From a checkpoint of a small image classifier: widths [96, 192, 384], 12.7 epochs.
Rows from block 3, named by matrix and row number. Each number is 128 + 24 x the weight over the matrix's rms, rounded and kept within 0 to 255. All counts start at 0. Numbers have three digits each.
# fc2: squeeze-excite expand (model.blocks.3.se.fc2.weight, 768x48), inputs 0-47
fc2.182:124130125128128123132115122128128128128128128128122102128128128132137128130128121128083128128128121128128128123114128134122116131131125128128128
fc2.183:128132134132130128128130121124128128130128128128128128128128128122122128133128128122094128128128128126131128132124125128128128128128133128124128
fc2.184:128128124128128128128132125117128128128128128128128112128128128128128128128130125125107118128128110128126131128121125128131128126128128128128128
fc2.185:128128125131132128138126107135128128121128128122128128132128128128128131128130135124103128122128134128124131140128132128128118128128125133119125
fc2.186:128128142133128128128131133117128128126128128123128115128155128128128128128138134128143113128128115131128128114128130128131128128124128132124131
fc2.187:128128128128128128125121143122128128128128125128128128128128128128128128128126130128128128128128133125128125142128124128132128128128124128128128
fc2.188:128119123142131124128149088119128128136132132128128134121133133119132128130131126124098136128128110049125144128116131128123123124128128131162125
fc2.189:128133135123124128128128136117128128128128128090128134128128130128133128123128128128201123128132135133123128148120134128104128128128128128133128
fc2.190:128138130125128128128124128128128128128126123128128125128158128128128128128128128128143128128128100123128132128153128128122122123128128131118128
fc2.191:128121128128135128125152096123128128128128124115125077130128128128128128133131141128100132128128085128128132128128136131161133130128128128115128
fc2.192:128131130132128128128133160133126128126128122000128146128133128135128128131122130125175128159134087147128133136079145128113139132128136128144124
fc2.193:128124128141132128131122148102128128128128133128128128128128128128128128125131123128102142128128145128128134071128128128149135128128139128125128
fc2.194:128124128133130128123122128110125128128128123128128120128128128124126128125125140122089125128128121135125131112128132128133123123132130125122128
fc2.195:128123132125128128128128148135128128128128130128128146128128128125128128132128142128149131128128142124128134128131128128128132128128128125128128
fc2.196:128146125119140128131122133153128128128128124128128145128128128135153126128128122131214128128128128128128124138201128128147128128128132128128131
fc2.197:128131134123128128128147135132128128122126125128128145128121128126128128123128138128132128128128150131128128121138120128135137126128128128115128
fc2.198:128128125128125128128125112112128128131128128128128128128128128128128128125128128128103128128128115137128125128120133128135128128128128128123128
fc2.199:128133131133133132117134122112128128133128128000128147128128128133128128128128132128162128209128185120119131128070130128160128131128144128135128
fc2.200:128140135136128128126121154138128128125128132128128136128128128141128128117135122133176123128128139116128108128150133128153137133128132128121130
fc2.201:128134126123128128128131128124128128128128128128128125128128128132128131128128131125104130141128112120128128135128119128125128128128128128128125
fc2.202:128133149135133128132156140131128128139128125128128098132137128125124128123128137132110117128128137148134136063128114128125128132128125128128128
fc2.203:128121125132125128130128128132128128132130128044128149128128131123128128132125128126216120139126130148128133120137124128135128128132122128128128
fc2.204:128128128133128128128128117124128128128128128122128124128128128130128128128128125125133117128128139133128131128128128128128128128128133128128128
fc2.205:123131128132149128121140111194128128124128133076128128128128128131120128128112115103084134133125052138128148131128133132122115128128116132123128
fc2.206:128132131135140128124112111123128128132128124136128120128022128123128128134137128123255124139128108083128137164137163125112134128128128128119131
fc2.207:128132122128123128128133120128128128128128128062128115132128128132133128124119126128111131128128133128131128128128132124128128128130128128128128
fc2.208:123123124128134128116135106128128128130128128080131108132000133132000128128131132122196132131128134123128118145121117128116117131125128128134128
fc2.209:128128121133130128128123120124128128128128128136128125128128128131128128132128128121209125121125172128128130134131128128128128128128123128128128
fc2.210:126122135142148125142140159126128128133139138000128125122128128118128130132125148134194147128126156091128144143000128128164124131128157128135124
fc2.211:125133131117121124128121085138128128128128128128128122128110128121128128131131128120255131128128000115119128120141128124140115128128119128134128
fc2.212:128128131128128128128125121128128128128128128128128110128128128128128128128128128128128131125128105128128128125128128128117128128128128128128128
fc2.213:125128124125125128128126113137128128128128128128128119128128128123147128128124125128139128144128120118131131128128128128128128128128128128128128
fc2.214:128128128132124128147132105112128128132128133000128122131128128128128131128128138132093123137128135128128118141125142131150123125128135128136124
fc2.215:122135132140134128128139113133128128128128131128128107128089128124128128128128125133117131137128093125131128148122107128120128128128128128124133
fc2.216:128128122128128128128124115128128128128133128128128128128127131128128130128126131124121128128128135118125128128128135123133128124128132128131126
fc2.217:128130130132128128128121128140128128130128128128128141128128128123128128128128128133144136173128104134128120128128128128128125128131131128132128
fc2.218:128128128128128128128128122128128128128128128128128121128128128128128128128124128128145126120128171134128136120128128128124126128128128128133128
fc2.219:128131131132126128128124134128128128128128128037128130128132128128087131128130128128117135128128103132128121120145128128133128128128131128128128
fc2.220:128123123135118124155125202111128128125128123000128101128128128128128128128128139128019121146133137119122107140128134124140128128124128128128128
fc2.221:128125125124119128128131121135128128128124128128128118128128126128128125131134137133075123128132108128128128153128124128115128128130128128138128
fc2.222:128132118135139128130123120105128128123126128128128122128128128128128128131128139128017128162131119128119136133125138128150124128125128128120128
fc2.223:128132128125130128124126135137128128125128125145128135131128128134128128128128125128116116128128114124128128123128128126124123128125128128131128
fc2.224:128128130120128128125128141152128128128128128128128132128128128133154128130123107128139128161128120128128112140159133128135132123128136128132126
fc2.225:128132128133128128128126113122128128128128128128128125128128128128128128131128128128120128128128146120124128132128134128128122128128128128128128
fc2.226:128128125130128128128128128119128128128128128116128116128128128128123128128128126128124128130128120128128128124130132128136128128128128128128126
fc2.227:131112128128134128124125125113126128143128128255128120128035128132000128134116123130090136128124123116128128103128105128134125122122126128125122
fc2.228:130149131134138128132106120114128128128123121128126116137117128128128128132124140132220116128133099139123128150128128125144123128128128128125128
fc2.229:128156137131128130121114123155128128125132125255128124123128128128107128125123125137144116128128178108133128173128119131125136133128128128139128
fc2.230:126131128125137128128128115125128128128128128128128132128128128128128128128128128128130132128128144128130128131137128128128122128128128128119128
fc2.231:126123136126135131128132114128126128131128128128128109128128128128128128128128128136130126131128150134128138128131128131128131128128121128141128
fc2.232:128128128128137128125124106136128128125128128135128118128128128134128128125131131133101128140128100128128121134128125128128128128128128133128128
fc2.233:124147116147125128123110112149121128123128055128128119128222128142140128128120101100088128128138255112142137130125123123123162128144132121148125
fc2.234:128128124128128128125128146137128128124128128128128134128128128128128128128128128131164124128128117110128128132134132128131128128128128128124128
fc2.235:128123122140128128128128140122128128128128131091128121133128128134128128134128120128000128128130094157121143120086104124122128128128123131121128
fc2.236:125131128120128128128134163102128128128128128128128107132128132128128128130125128122196114128122092113128131128108128128123131128128128128138128
fc2.237:133132136124135126119143132133128128124120128128128114128000130135118128121122137139228132128131084141119122130128128122132141132128146131132125
fc2.238:126121128131128128128128145144128128128131128113128101128183128128119128128128119122096128128128133139126126128128136128107139128128131128135128
fc2.239:128104132148128125138103106077128128138125128092128111128142131128063128121126166138053152102110061115121128128128160132109140138130128128144120
fc2.240:124132144128125128120140105157128128128128128084128116128142131128128126133125118138079128128128119113128055128128122130134135130128125128128128
fc2.241:128128131132140128142128108174128128118128120128128134128128128114128128123133128138194128128128128121128114152255128128125125124131128125109128
fc2.242:128131130128133128128122130128128128125128130037128135131128128136125130128125124134182125128128101123128112098145130128128121125130128131128128
fc2.243:121113121132131128124125122102128128138126122128125116132128130131114128128122102124088136128128110139126121131124123128128128119128123128128128
fc2.244:128133128128132128128122128137128128125128128111128136128167128128137128128128128128199131128128141124128128112128142128128128128131128128125128
fc2.245:125128128125128130128110068128128128128128131014128132128128128128175128128123171143255131156128092134128142133128158125098125134128128128143128
fc2.246:126120135128138128128138120134128128125125128128128132132128128125128128139140134120082120128128141124128128125128148128118128124138117131125123
fc2.247:128139131128134128128121133139128128125132128099128131128128128125128128128125132128111128128126121135128121123135128128128128128128126128133128
fc2.248:128102128134119128125095120125128128125141123026128096132114128128141128118133091115128138128130145144128128128128139128106120132128124128124132
fc2.249:128135123137124128132145128115128128131128128128128157128128128128128128133128122128096137128131110143132124128128133128120117128128139128131128
fc2.250:128133140139128128135123106125128128128128128093128122128123128128137128128128126120173128128128084116113124128128123123118119128132128124125125
fc2.251:128124134128128128128121121115128128131128128170128115128078131125128128120125138126109128128128125128128139128110120125121119128132130128128128
fc2.252:128128130133128128122128131128128128128125133128128113128128128128204128132128111125010122116125091157123134128060108128133121128128123128132128
fc2.253:121132126128118128125145120125128128128128128128128134131115128128128128128128128134117123128131128140128128144128136128132136131128132128133128
fc2.254:128128132133116130117128132116124128128124141139128115128128124133119125132120118128158133128128128131128119128125128128118128128128123128128126
fc2.255:128121133128125128128136143124128128128128128128128132128146128132128128128128132134075132134128141135128134123121134128133131128128128128124128
fc2.256:128132128128143128132124128119128128124133131119128137128130128131128128125125119128168128128128153128128125157128128126118133131128131128121128
fc2.257:132142135134128128138122115140126128128131124128128144128102128124128128113131107128255125128116217150138128096255118128121119128125119124145128
fc2.258:131140116134138128138120134132128128128128120128128133125159128110118128131135116128200137128128186118117123125128122125134128128128135128114133
fc2.259:128128128126118128131113114124128128133125136128128099125151128123122128128128151128128121128125109133121102108119134125114126132128123128123128
fc2.260:128124126121128128128131121149128128125128130128128135128128128130128128128125130128106123128128146119128130128128128128128123128130133128128128
fc2.261:128128125136141128145130168152128128126128117128128135128141125126123128131132125124105132152126139119131128109128140128133137132131133123142128
fc2.262:131131130128136126131114145147128128126128128128128115128128128128128128124124140130137132128128163119128122133128128128124133128128128128128128
fc2.263:128128125128131128128116158136128128134128128138128123128128128126128128128122128128157150128128149119128122117128123128107136128128128128137128
fc2.264:126137133118123126115118125112128128128128128128128115125128128128128128128132147126124136128128115120133121137128118128128128125128128131128128
fc2.265:128128131131138128132128122163128128125128125128128132128128128131135128128128119128128131128128165125128112121174124128118125128128128128133128
fc2.266:128133128128136128124128120124128128128128126128128119128126128128113128128130128124218128128128101128128132132128128128128128128128128128131128
fc2.267:128128128132141125128120093137128128122128132128128152128128128138128128128132139133134128132130137111134120135128132134138123128128124128131131
fc2.268:128128132128125128128128122130128128128128128128128125125129128132128128125128131126120122128128128125128128128135128128128122128128128128128128
fc2.269:128135128139128124134146118122128128137130125000128156138128128131097128128132121131109136154124086162134125000122121130138137128132132128143128
fc2.270:128128131128133128125124116133128128128131131145128121128128128131128128128128133128133126118128146125128122154128134128120125128128128128125128
fc2.271:128122120125130128128146107144128128122132124154128131128128128135139128128132138134055120060128054125123118128113137128143124125128121124128128
fc2.272:128140134133132128131110120157126128128128128178128135128139128138128125128133122144128132128131187128128125128155128131128132131128128133118128
fc2.273:128128123125131128124128115143128128125128123128128124128128128133128128128128126128154132128128078114125125128128123128131128128128128128134128
fc2.274:128131134123128128128128139114128128133126128056128123130128128130128128128128134131210130128128000125125133115128117128119128131128124128118128
fc2.275:128138139121131128136137152133128128137128131128128120132125128128128128134119135107124117128123095110128132134128123132112133132128132128130128
fc2.276:128128125128128128125117145128128128128128128128128128128128128128131128128128125128125128128130095124128121140121128128128117128126128128128128
fc2.277:128134134138128128132137161151128128128130128111128144125128128134128128128134125133162128135128103154128124136118142130140126131128131128131128
fc2.278:128128133128128128128128118128128128130128128128128120128128128128128128126131132128115128135128128132126128139128128128128128128128130128128128
fc2.279:128128133137130128131132107119128128133128128128128120128132128132128128128128121124074113135128204098128131128128138128135128128128131128135128
fc2.280:128128128128128125128124126123128128128128128128128123128128128128128128128128128128120128128126122128128128125128128128128128128128131128128128
fc2.281:128128128128128128128128131131128128128128130090128138128128128126128128128135131128164132128128128128128128107135128128124128128128131128136128
fc2.282:128128128112130128126140140147128128126128132128128141128128128130137128124118128133157124128128142128128142132117117128145128128124128128121128
fc2.283:128123122133183128138114184139128128128124146128128115128220128128128128132123174128185148128125118042136119165000124128162137125128128128148128
fc2.284:128123136121125128132130123128128128128128128128128112128128125128128128128128135131116134128124128124128131139114128128125126126125131128128128
fc2.285:128128128125128128128125132134128128128128128108128133128128128128128126125128123123123128128128137130128133131132128128128128126128122128132125
fc2.286:130136132131139128128132135140130128121130128128128146128128128138140128123128128139195128128128128128131123125128123128137128128124132128128128
fc2.287:128128126130125128128123135128128128128122128128128120132106128128128128132125130124074128128128174132128131139128128128125122128128128131125128
fc2.288:128121128125125128125140159128128128128128128128128123128214128128128128128128131128210130128126124132128136128128131128124131128128128128133128
fc2.289:128131128126125128128132116128128128128128128128128128128136128128128128125128135123165128128128098133128128132131123128123128130130125128128128
fc2.290:128131124124125124128125109131130128128125128125128124126128125128128125128128128124121124112128128128128131128128119128139135125128128128135128
fc2.291:120123131125128128128132116083128128128128128128128117128135128136128128125123122124111128128132138135121122121124123128125128122128122128120122
fc2.292:128131128128134128128128146142128128131128124128128152128128128126128128128128128124151128128128125124128128106128128128119128128128128128134128
fc2.293:128128128126132128128126124125128128131128128128128132128128128128128128123130128125143134128128113123128114128078122128133128128128132128128128
fc2.294:128131128122128128125128122131128128128128128089128140125156133132141128133120104124118123128132120139128131098128128128120135132128135128135128
fc2.295:120128120126139125123133120119128128131128132128131103125142128121128128123128138126255128128128044132128134143111119128131135128125135128122131
fc2.296:128131126130128128128128118128128128124128131128128126128109128124128128128128128121197125128128108135128125128128128128126122125128128128128128
fc2.297:123140123128128128128081136135128128126128128128128140128118128124128128131132115128076128128128205135128128147128141128128128128128128128111125
fc2.298:128122130124130128128132100123128128128125131124128128128111128128138128124131130128112123128128116132122124135128128128136125128128131128123128
fc2.299:128123128124123128119137122128128128128128128157128119131128128132098128128125125133066120128128119139128136128117134128118126128128121128139131
fc2.300:128122128126123128128138132124128128132128128128128121128128128132128128128121134128114125128131110128123132134128128128128134128128128128130128
fc2.301:128128134125128128128123143135128128131128128128128128131128128131128128128128125131128125128128122131126128128128130128128128128128128128128128
fc2.302:128126121108168128134121160128128128128128145098128113134106128125218128148123093124155141128131149117136122095000117128146130128126131124140128
fc2.303:128128120128134128128138143114128128130128128116128133128128128128128126128128124131143133128128170138128119134128131128123128128128128128122128
fc2.304:125133128141138126132125139111128131125123133022126140133236128128055128144125135126081136182131074123134122155128128128128134124130139133132125
fc2.305:128133128125128128121132115128128128128128132128128114131128128128146128124128122134190128128128123128124131122128133128124128128128128128128128
fc2.306:124125124134142128135135105111128128128128119128128155134255122130115131125122162132248133123128000120121118150135141131128138128132134128130128
fc2.307:128130128132130130132133122126128128125128128140128140128138128128131128126131133125188128128128181124128119142145126126131120128130128125124126
fc2.308:128128124128134128132125139119128128128125106128128145128128128121180128128128124117154123143128120125128110119151121128139122128122139128128125
fc2.309:131126125128135124128128131132128128128132128087128160128128128128128128131128128118180123128128255108124131143121125128136149125133128128136131
fc2.310:128131128126131128132118113149128128125128128128128079132128128131097128128121115125058128128130201094128138128100146124120128132128128131124128
fc2.311:132128132128124128130128090131128128128128128128130116125128128128144128122128151134086128135131119132128131128128140128128124128128122128133128
fc2.312:128128122128128128128128128128128128126128128128128134128128128128128128128128128128128120128128131128125124128128128128128124128128128128128128
fc2.313:128150128116128128128122124148128128125128121128128118132121128136122128128125136137123128121121135119133121144138115128135124128133132128128131
fc2.314:125128125135138128138133155147128128123128128128128136128131128125128128131128119134172122166128139106123121136128123128121128128128131128121128
fc2.315:128128126110128128128123103137128128115128128128128141128128128128128128124124124131112128128125173128128128121128125128126131128125125128128128
fc2.316:135131123128128128131116144126128128128130128146128188128128128133117128128124146133180128128128076114124123119128128131106135133133132128128128
fc2.317:123116131123122125135106121092128128136128134128128119126082136120128130124122123112086136128110118140128098107132121133114143125128131126128120
fc2.318:128131128135135128133117096071128128128132130128128145128128128126128128128128123132152128168132113131124132128139133128128128124128128128128128
fc2.319:128142128128139128128128121142128128128128123128128135128158128128128128128131131126142131128126113122128128150135128128128128128128128128128128
fc2.320:122128140128128128128125098121128128128128134128128134126143128135128128125124138122156138128128149119128138128104136128122130128125128128139128
fc2.321:128128128131128128128128135153128128128128128108128120128105128128128128128128122124108128128128159123132123146120128128128133128128128128136128
fc2.322:124114142136128128128128117120128128135126124000128128128146128124064128125128124148000131128120197178124122128128128128140099121128130128134132
fc2.323:123128128123128128120132157147128128132128124128126153131128128125128128130132124132157131128126128112128122128128128126117131126128128133120125
fc2.324:128123123128149128121020096128128128119128125128128110132128128128128128131128156142139120128128255155128128086128140132132138128128136124140128
fc2.325:131139124120134128132140141125128128131128128146128162130150123135134128128142113134122122128128188151126128124125132128133144128125132128128128
fc2.326:126128128138128128125137141128128128128128132200128141128136128128128128128128121124137120128128125128128119135128128128125132128128128128124128
fc2.327:131128132132132128128133124149128128128128131162128155128151128133128128128131143128130121128128145117128105121128128128125131128128128128123128
fc2.328:128128131128132128128122125128128128128128128128128125128173128126128128125128135132092128128128123123128128123125131128125133128128128128128126
fc2.329:128136128126128128128126151089128128132134137167128135134128128132128128128128130133091137128124105118128121121145132128123122128128125128128128
fc2.330:130123128126128128126125120121128128126128126170128132128128128128128128128128143128154123128128132131128125120128133128117128128128124128125128
fc2.331:128139130118128128132120135140128128118128128128128111128144128138144128124115120122084128128128128122128128118128131128130133128126122128128128
fc2.332:128131128128123125132134159125128128128126128128128146128116128125128126125125128118194128128124144152128128121128135128113122128125128128147128
fc2.333:128142128107128128128128128154128128128124122128128121128128128126128128128128136132100132137128106143131119128128131132124136125133137128117128
fc2.334:130131128124128128128128145128128128128128128128128133128118128131128126128128128128155131128128128122124140128126131128131128128128121126128128
fc2.335:133133125142134130125147109122128128128128131131128138128128128131128130119126128123110149117128074128128124120128121128137128128133132128134128
fc2.336:128133128128141124128119106141128128128128128048128139131128128137199128132124123128112132184131114138128117157075128126132119132128133128123128
fc2.337:128128128128128128132135136152128128128128131128128152128128130128128128125128128128172117128128182138128108125122128128142125128130128128130128
fc2.338:128125131135128128128138164169128128128128132133128124128128128128128128133128132128155128168134160141124113134128138128097134128128133128131128
fc2.339:128130124128128128125124139128128128126128128128128118128128128128128128128128133120104128128128124128128131125096128128126128128128128128132128
fc2.340:128133133123128128121132120115128128132132135116128128128128128131128128140128128135116125128124123128128128139128123128128128131128128128123121
fc2.341:128125134133137128124138184142128128128128128128130149128128128128152128128124135145194128128131085120139128128094133130131132128128118128122128
fc2.342:125132132122125128131128136121128128136128128128128125131188128124106128128123120117109123128128149128128133122108124128121117130131128131133125
fc2.343:128123128128128128128132145146128128135128128128128138128128128128123128128125131133146128128128110131126125149128128128140122125128130128128128
fc2.344:128128126128128128128128134124128128128128126128128124128128128128128128128128128122142125128128099128128128128128128128131128128128128128125128
fc2.345:128128133128125128130121125114128128125131133128128116132124128132119128125119145117061123128131102133132119131128120128139125126125132130128128
fc2.346:128128123128123128128138120119128128128130128128128141128128128128128128128128131128098128123128128125128119120102125124132132126128128128128128
fc2.347:128124128115134128128128124121128128124128128149128118126100128128128128112116135128125128133128108128125122120132108126131117128130128130128128
fc2.348:125128125141131128128128116142128128122128131128128118131180125140150128128152149128128117108131111138128128101128123130128131128128128128130128
fc2.349:128128131124130128134123125130128128125128128157128123128131128136128128133128128123100119128128102123131128133128138123121128128128128128123128
fc2.350:128128128133125128128136109107128128128128128112128142128086128128128128128128128122038128128128088140131132107087121128111131128128131128134125
fc2.352:128131128120128128128133120112128128128128128128128125128128128128128128125130123128120133131128097111128122128125128128122125128128128128131128
fc2.353:130134166115147128112128133103128128128126124128128111132000128128128128120122132119255125148130246135124172098128120126163128138131120128116134
fc2.354:128128130128130128128128135131128128128128128154128153128128128134128128128128132132182136128128124119124133163120125125128128125128125131121128
fc2.355:128128128125125128128123120128128128128128128124128128128130128128128128128128128128118128128128141115128128136128128128135126128128128128128130
fc2.356:128120117132151128136128236147128128128123140158128087140163128124255128136122152134098132128132168133138119153128132128169141128131125128134128
fc2.357:128130128140128128134141137112128128131128134128128145130128128128128128135128128125196137128128094130133094128128125126124128128128145128128128
fc2.358:124138128118128128136128108141128128125128128128125119128128128138128128128103112128244125128131054137122128189128128128119132123134128128110131
fc2.359:124128117124128128128119087144130128124131131163128128128128128128128128128128136124094131128128099114130120145128128128145121130128123124119128
fc2.360:126132119135143128128125128123128128133128128242128121128128126125128128143123146142087131128128054126128134123128137131128130128128128128135128
fc2.361:128128128128132130128122146145128128128128128123128114128128128128128128132128133131152128128128131104128124123128128128128128124128125128125128
fc2.362:128128128122134128128128151132128128128128128165128134131174128128120128126128135125168128128128147128128112128141131128151132128128128128122128
fc2.363:131128140139157128128136184101128128128130115154128132128115123125105128135136126117191142128128139131128124093128128128154122128137144137131124
fc2.364:128130128128133128128112136136128128128128131150128124128128128128128128126130132128177121128124093128131120128151135128133125128128128128128125
fc2.365:132140133128121125131136133125125128128128128131128149128128125135128128128128165128101128126128113128122134108119128128123140128128128128159125
fc2.366:128128128132134128128124137122128128128128125136130134122128128132128128130128136133137124128128103120128128128136135128135128128128128128125128
fc2.367:124128128143133128128141140106128128128128124132128167128161128128117128128128128119166125128128100149119112140128141128112128125128128128112128
fc2.368:128128128121124128132131128122128128131128131128128120128128128128128128125128130128078125128128147125133128133126134128126130128128124128118128
fc2.369:125132128121131128124145040103128128128128128145128107128128128131131128131125112132001122128128140104128124140147131128128135125128132133117128
fc2.370:128128131124128128128128132121128128130128128128128149124128128128128128132124118120154128158128110114128135135128125128146132128128128128125128
fc2.371:128131128128124128128128119122128128128128128130128119128149128124128128128128120128128128128128131120128123133128128128125128128125132128128128
fc2.372:124128126128131128130120115125128128128131124128128114128128128128128128128128118123097131123128134130128128120128128128119117128128122128126128
fc2.373:131136138122125125124130128140128128125128128128128116128128128141131126125111134118095118128131111125128128128121140131123128128123128128128128
fc2.374:124118131135124128131139048125125128132128119000128116128128128128135128128125134136074117128124138111112134132128137131132113125128128128132128
fc2.375:128131128131132128128111128083128128128128128128128119126128128132128128131128131125170115128126113115126116138124128128121128128128132128131131
fc2.376:128128131128135132128106121133128128131128128128128109128128128128128130128122130117159132128128133136132130107131128128110136124128124128128125
fc2.377:128125125128128128128125121122128128131128128128128125128128128128128128128130124128135122128128128128128131128128132128128128126128132128128128
fc2.378:128131124126128128124124138134128128128128128128128121128128128128128128123128123128128125128128140122123128134128133128125121128128128128128128
fc2.379:128128128128133128135128144132128128125131125121128139126128128128128128128128132131108135128128071125128132125161134128131120128128128128128128
fc2.380:128132128132123128128131151128128128128128132128128128128074128134128128123128128122161125128128113121128143144128131128125128128128128128138128
fc2.381:132120131125111128091130107137128128128126161217128151134128134128128126156128122134163142137132161141131157155128135122100128128128107128128128
fc2.382:128124134128128125128125135128128128128128134128128139128156128128128128131125128128128141128128106128128126120128128128121128128128128128112128
fc2.383:128131114128132128124141132121128128128123128128128136128226128126177128120128128128168122128131116137135128154112125128119133131123136128128132
fc2.384:128128128128128128128128128122128128128128128128128124128128128130128128128128128128099128128128135128128125128128128128128128128128135128128128
fc2.385:128133128128144128128118109163128128125126128128128148128188128135128128128131121141128116128128090136128120114128125128141128128125128132117124
fc2.386:128131124133135128133137145126128128132128125128128121128127133128128128131121119126255132128128175119132119133128132128117126128128128128139125
fc2.387:128128128128128128121139158142128128128126128123128107128124128128128128123128128132128131128128121120128132128128130128114128128128122128125128
fc2.388:128128128128128128128128118134128128125128123071128134130126128128128128124128128128023131128128114118128116128128128128137124128128128128125128
fc2.389:128128132121131128128116128136128128131128128128126151128180128128128128128128122120229126128128083119130122136125125128122128128128128128124128
fc2.390:128128134128121128128120125115128128128131128128128132128128128131128128124124131128179128117128133105123128137094122128125126130128128128135125
fc2.391:128128130128125128128124128122128128123128128128128128128128128128128128126128128133117124128128090120128128128132128128123131128128128128122128
fc2.392:128128126134128128124123132105128128131128128166128128124128128128128128135128136120064132128128157131134125125128122128128143123128125128128128
fc2.393:128128130132128128124128137137128128134128128128128128128133128128128128125128133128148128128128144128128123121128131128128128128128128128119125
fc2.394:128130128128128128131135128113128128132128128124128107128128130132128128128128128131133124128128111128124133100128125128125128128132128128134125
fc2.395:128133123128134122132123128131128128128132128181128125128149128125128128134130128132100133128128128141130118128130131131121142128128128128128128
fc2.396:139068113185109128124131163164133128133128128128128132128128122136128128112128138124072102128121103121125087080117128106120124122128128134128131
fc2.397:126131128128128125128119128115128128128128128109128120128128128128128128128128123128128128128125128131128128128128134128124128123125128126131128
fc2.398:128128128123142125128126131163128128124131122084128121131156128140108126121131122133252134128128144148131136108187128126103126128128128128125131
fc2.399:125135125131141128136117145159128128118128124128128125131197128120128128132125128133222123128128177123123121108255134125133134128128128128138128
fc2.400:135128128132135128128138073125128128130128128128128167131129128128128131128128137120170128132125122134128134128138139130134115128128128128125131
fc2.401:128131128123128128130118120138128128128128128128128125131142128128128128125128128128100128128128125124128126124128131126131128128128128128134128
fc2.402:128128128124128128128128124115128128125128128128128134128126128128131128128118128128128128128132098128128128128128128128128128128124128128124128
fc2.403:128123126128140128132137147115128128128128135174132122128128128135128128146136176138152147128125191091131146128157128123128140125132136133133128
fc2.404:128128136126128128128131142123128128130128133128128134128192128137128128138134134149163126128128063123128139168133126128128118128128133131128128
fc2.405:128128128131128128128137113123128128131128128128128124128128128128128128123128128128125114124128128128128128135128128128128121128128128128128128
fc2.406:128140128128137128134138076119128128128128128128128223128128128128128130128128109128187128128131176115130136181081141131186140131135136128122128
fc2.407:128133128128132128128142083122128128128128132163131128132128128132136128128139101132119114120128076152131141128137148131115137128134123128105124
fc2.408:128128128125128128128133117123128128128128125128128126124128128128128128128130126128135128116128121128128128149135131126132128128128131128128128
fc2.409:125137130122133128139140090138128128128125123165132153128128128130137128124117108125180119128128007128130137144128143128128128125133124128104128
fc2.410:128125118130128128128119121116128128134128123137128116126128131128125128128120132125131133128133150128128128133128119123128124123128128128128128
fc2.411:130126130125128128124146159142128128125128128113128145128124128132128128133134136134157119128128152148128128069128132128120128128128128128125128
fc2.412:133144118128136128134105182154128128125126092153131146124043128111118128128128137120185131255130062128125102084138128132123128131128135139146134
fc2.413:128130131124128128124123132130128128124128128183128128128178128135128128128125131125136128128128111128128124128128128128137124128128132128124128
fc2.414:132128128128128128125135154128128128128125125140128128128127128128128128131125132126128134128128141121128131128131128128128128128128133128125128
fc2.415:128128131138123131136120128128128128128130131128128118128128128128128128136128128131138136128128115114128130128128124128113132131128131128134128
fc2.416:128128123128132128128132159139128128128128128128128118128128128128128128131128128133040128128131120134128133139128113128135133128128128128142130
fc2.417:128128131126125126128120128128128128128128128128128114128128128128128128128126128128128131123125128133130128128125123128132128128128128128128128
fc2.418:128128128128136128128123108131128128128128125128128122128126128130128128128128113128085125128128136142128140132128126128109128126128125128133128
fc2.419:128125128128130128128128139120128128128126125128128121128128128128128128128128131130183128125130128116128128128121128128128128128130128128124130
fc2.420:128128128138128128132135128131128128128128128035128142128128126128170128132128112125149128128131119120128132135128126128128133133128128128131128
fc2.421:134133128133121128128133128128128128132125128206126116131143130138128128122128168126165119128131137146125137114128158125119128128128125128128132
fc2.422:128131131125128128134135136133128128128128128128128128128255128136150128128122152128193128145125008122128130134128140128108133128128128131145128
fc2.423:131128128137143128135135160153128128124131124087128131128197128123155126128128135132184130128128128139128125166131125130128128133130128128126126
fc2.424:128131135126131128128128123122128128128128126147128128128128128128128128125128124128128128128128132132128128158128132128125131128128131131128128
fc2.425:126134124130134128140121147193130128126128132128128120126128128138139128128121128142099124128131113113128115128143136128125128131128121128117128
fc2.426:128128141128137128128128152124128128125128126128128133128164128132162128128132108150151128128128000116128131128135120128137137128128125126106128
fc2.427:128128125134142128137123119138128128128128125145128146128106128118128128131133122137184120128128184112128143114228137128133128128125128128139128
fc2.428:128134126138126125128143196128128128128125137000128120131089132131184128134128089133146137102128097099128140206002133125151148132128131128128128
fc2.429:128128125128132128128119145118131128128125128158128149128128128128128128128124128121120131142128148124128128130149118128124125128128131124128128
fc2.430:128125125125128128128116147133128128125128125128128135128128128126128128124123113118210138162128170128132128128119128128119128128128128128128128
fc2.431:128128128132122128125134121134128128133128128049128140128126132128137128128123115134148133128128108144121126111128123128142128124128134128128128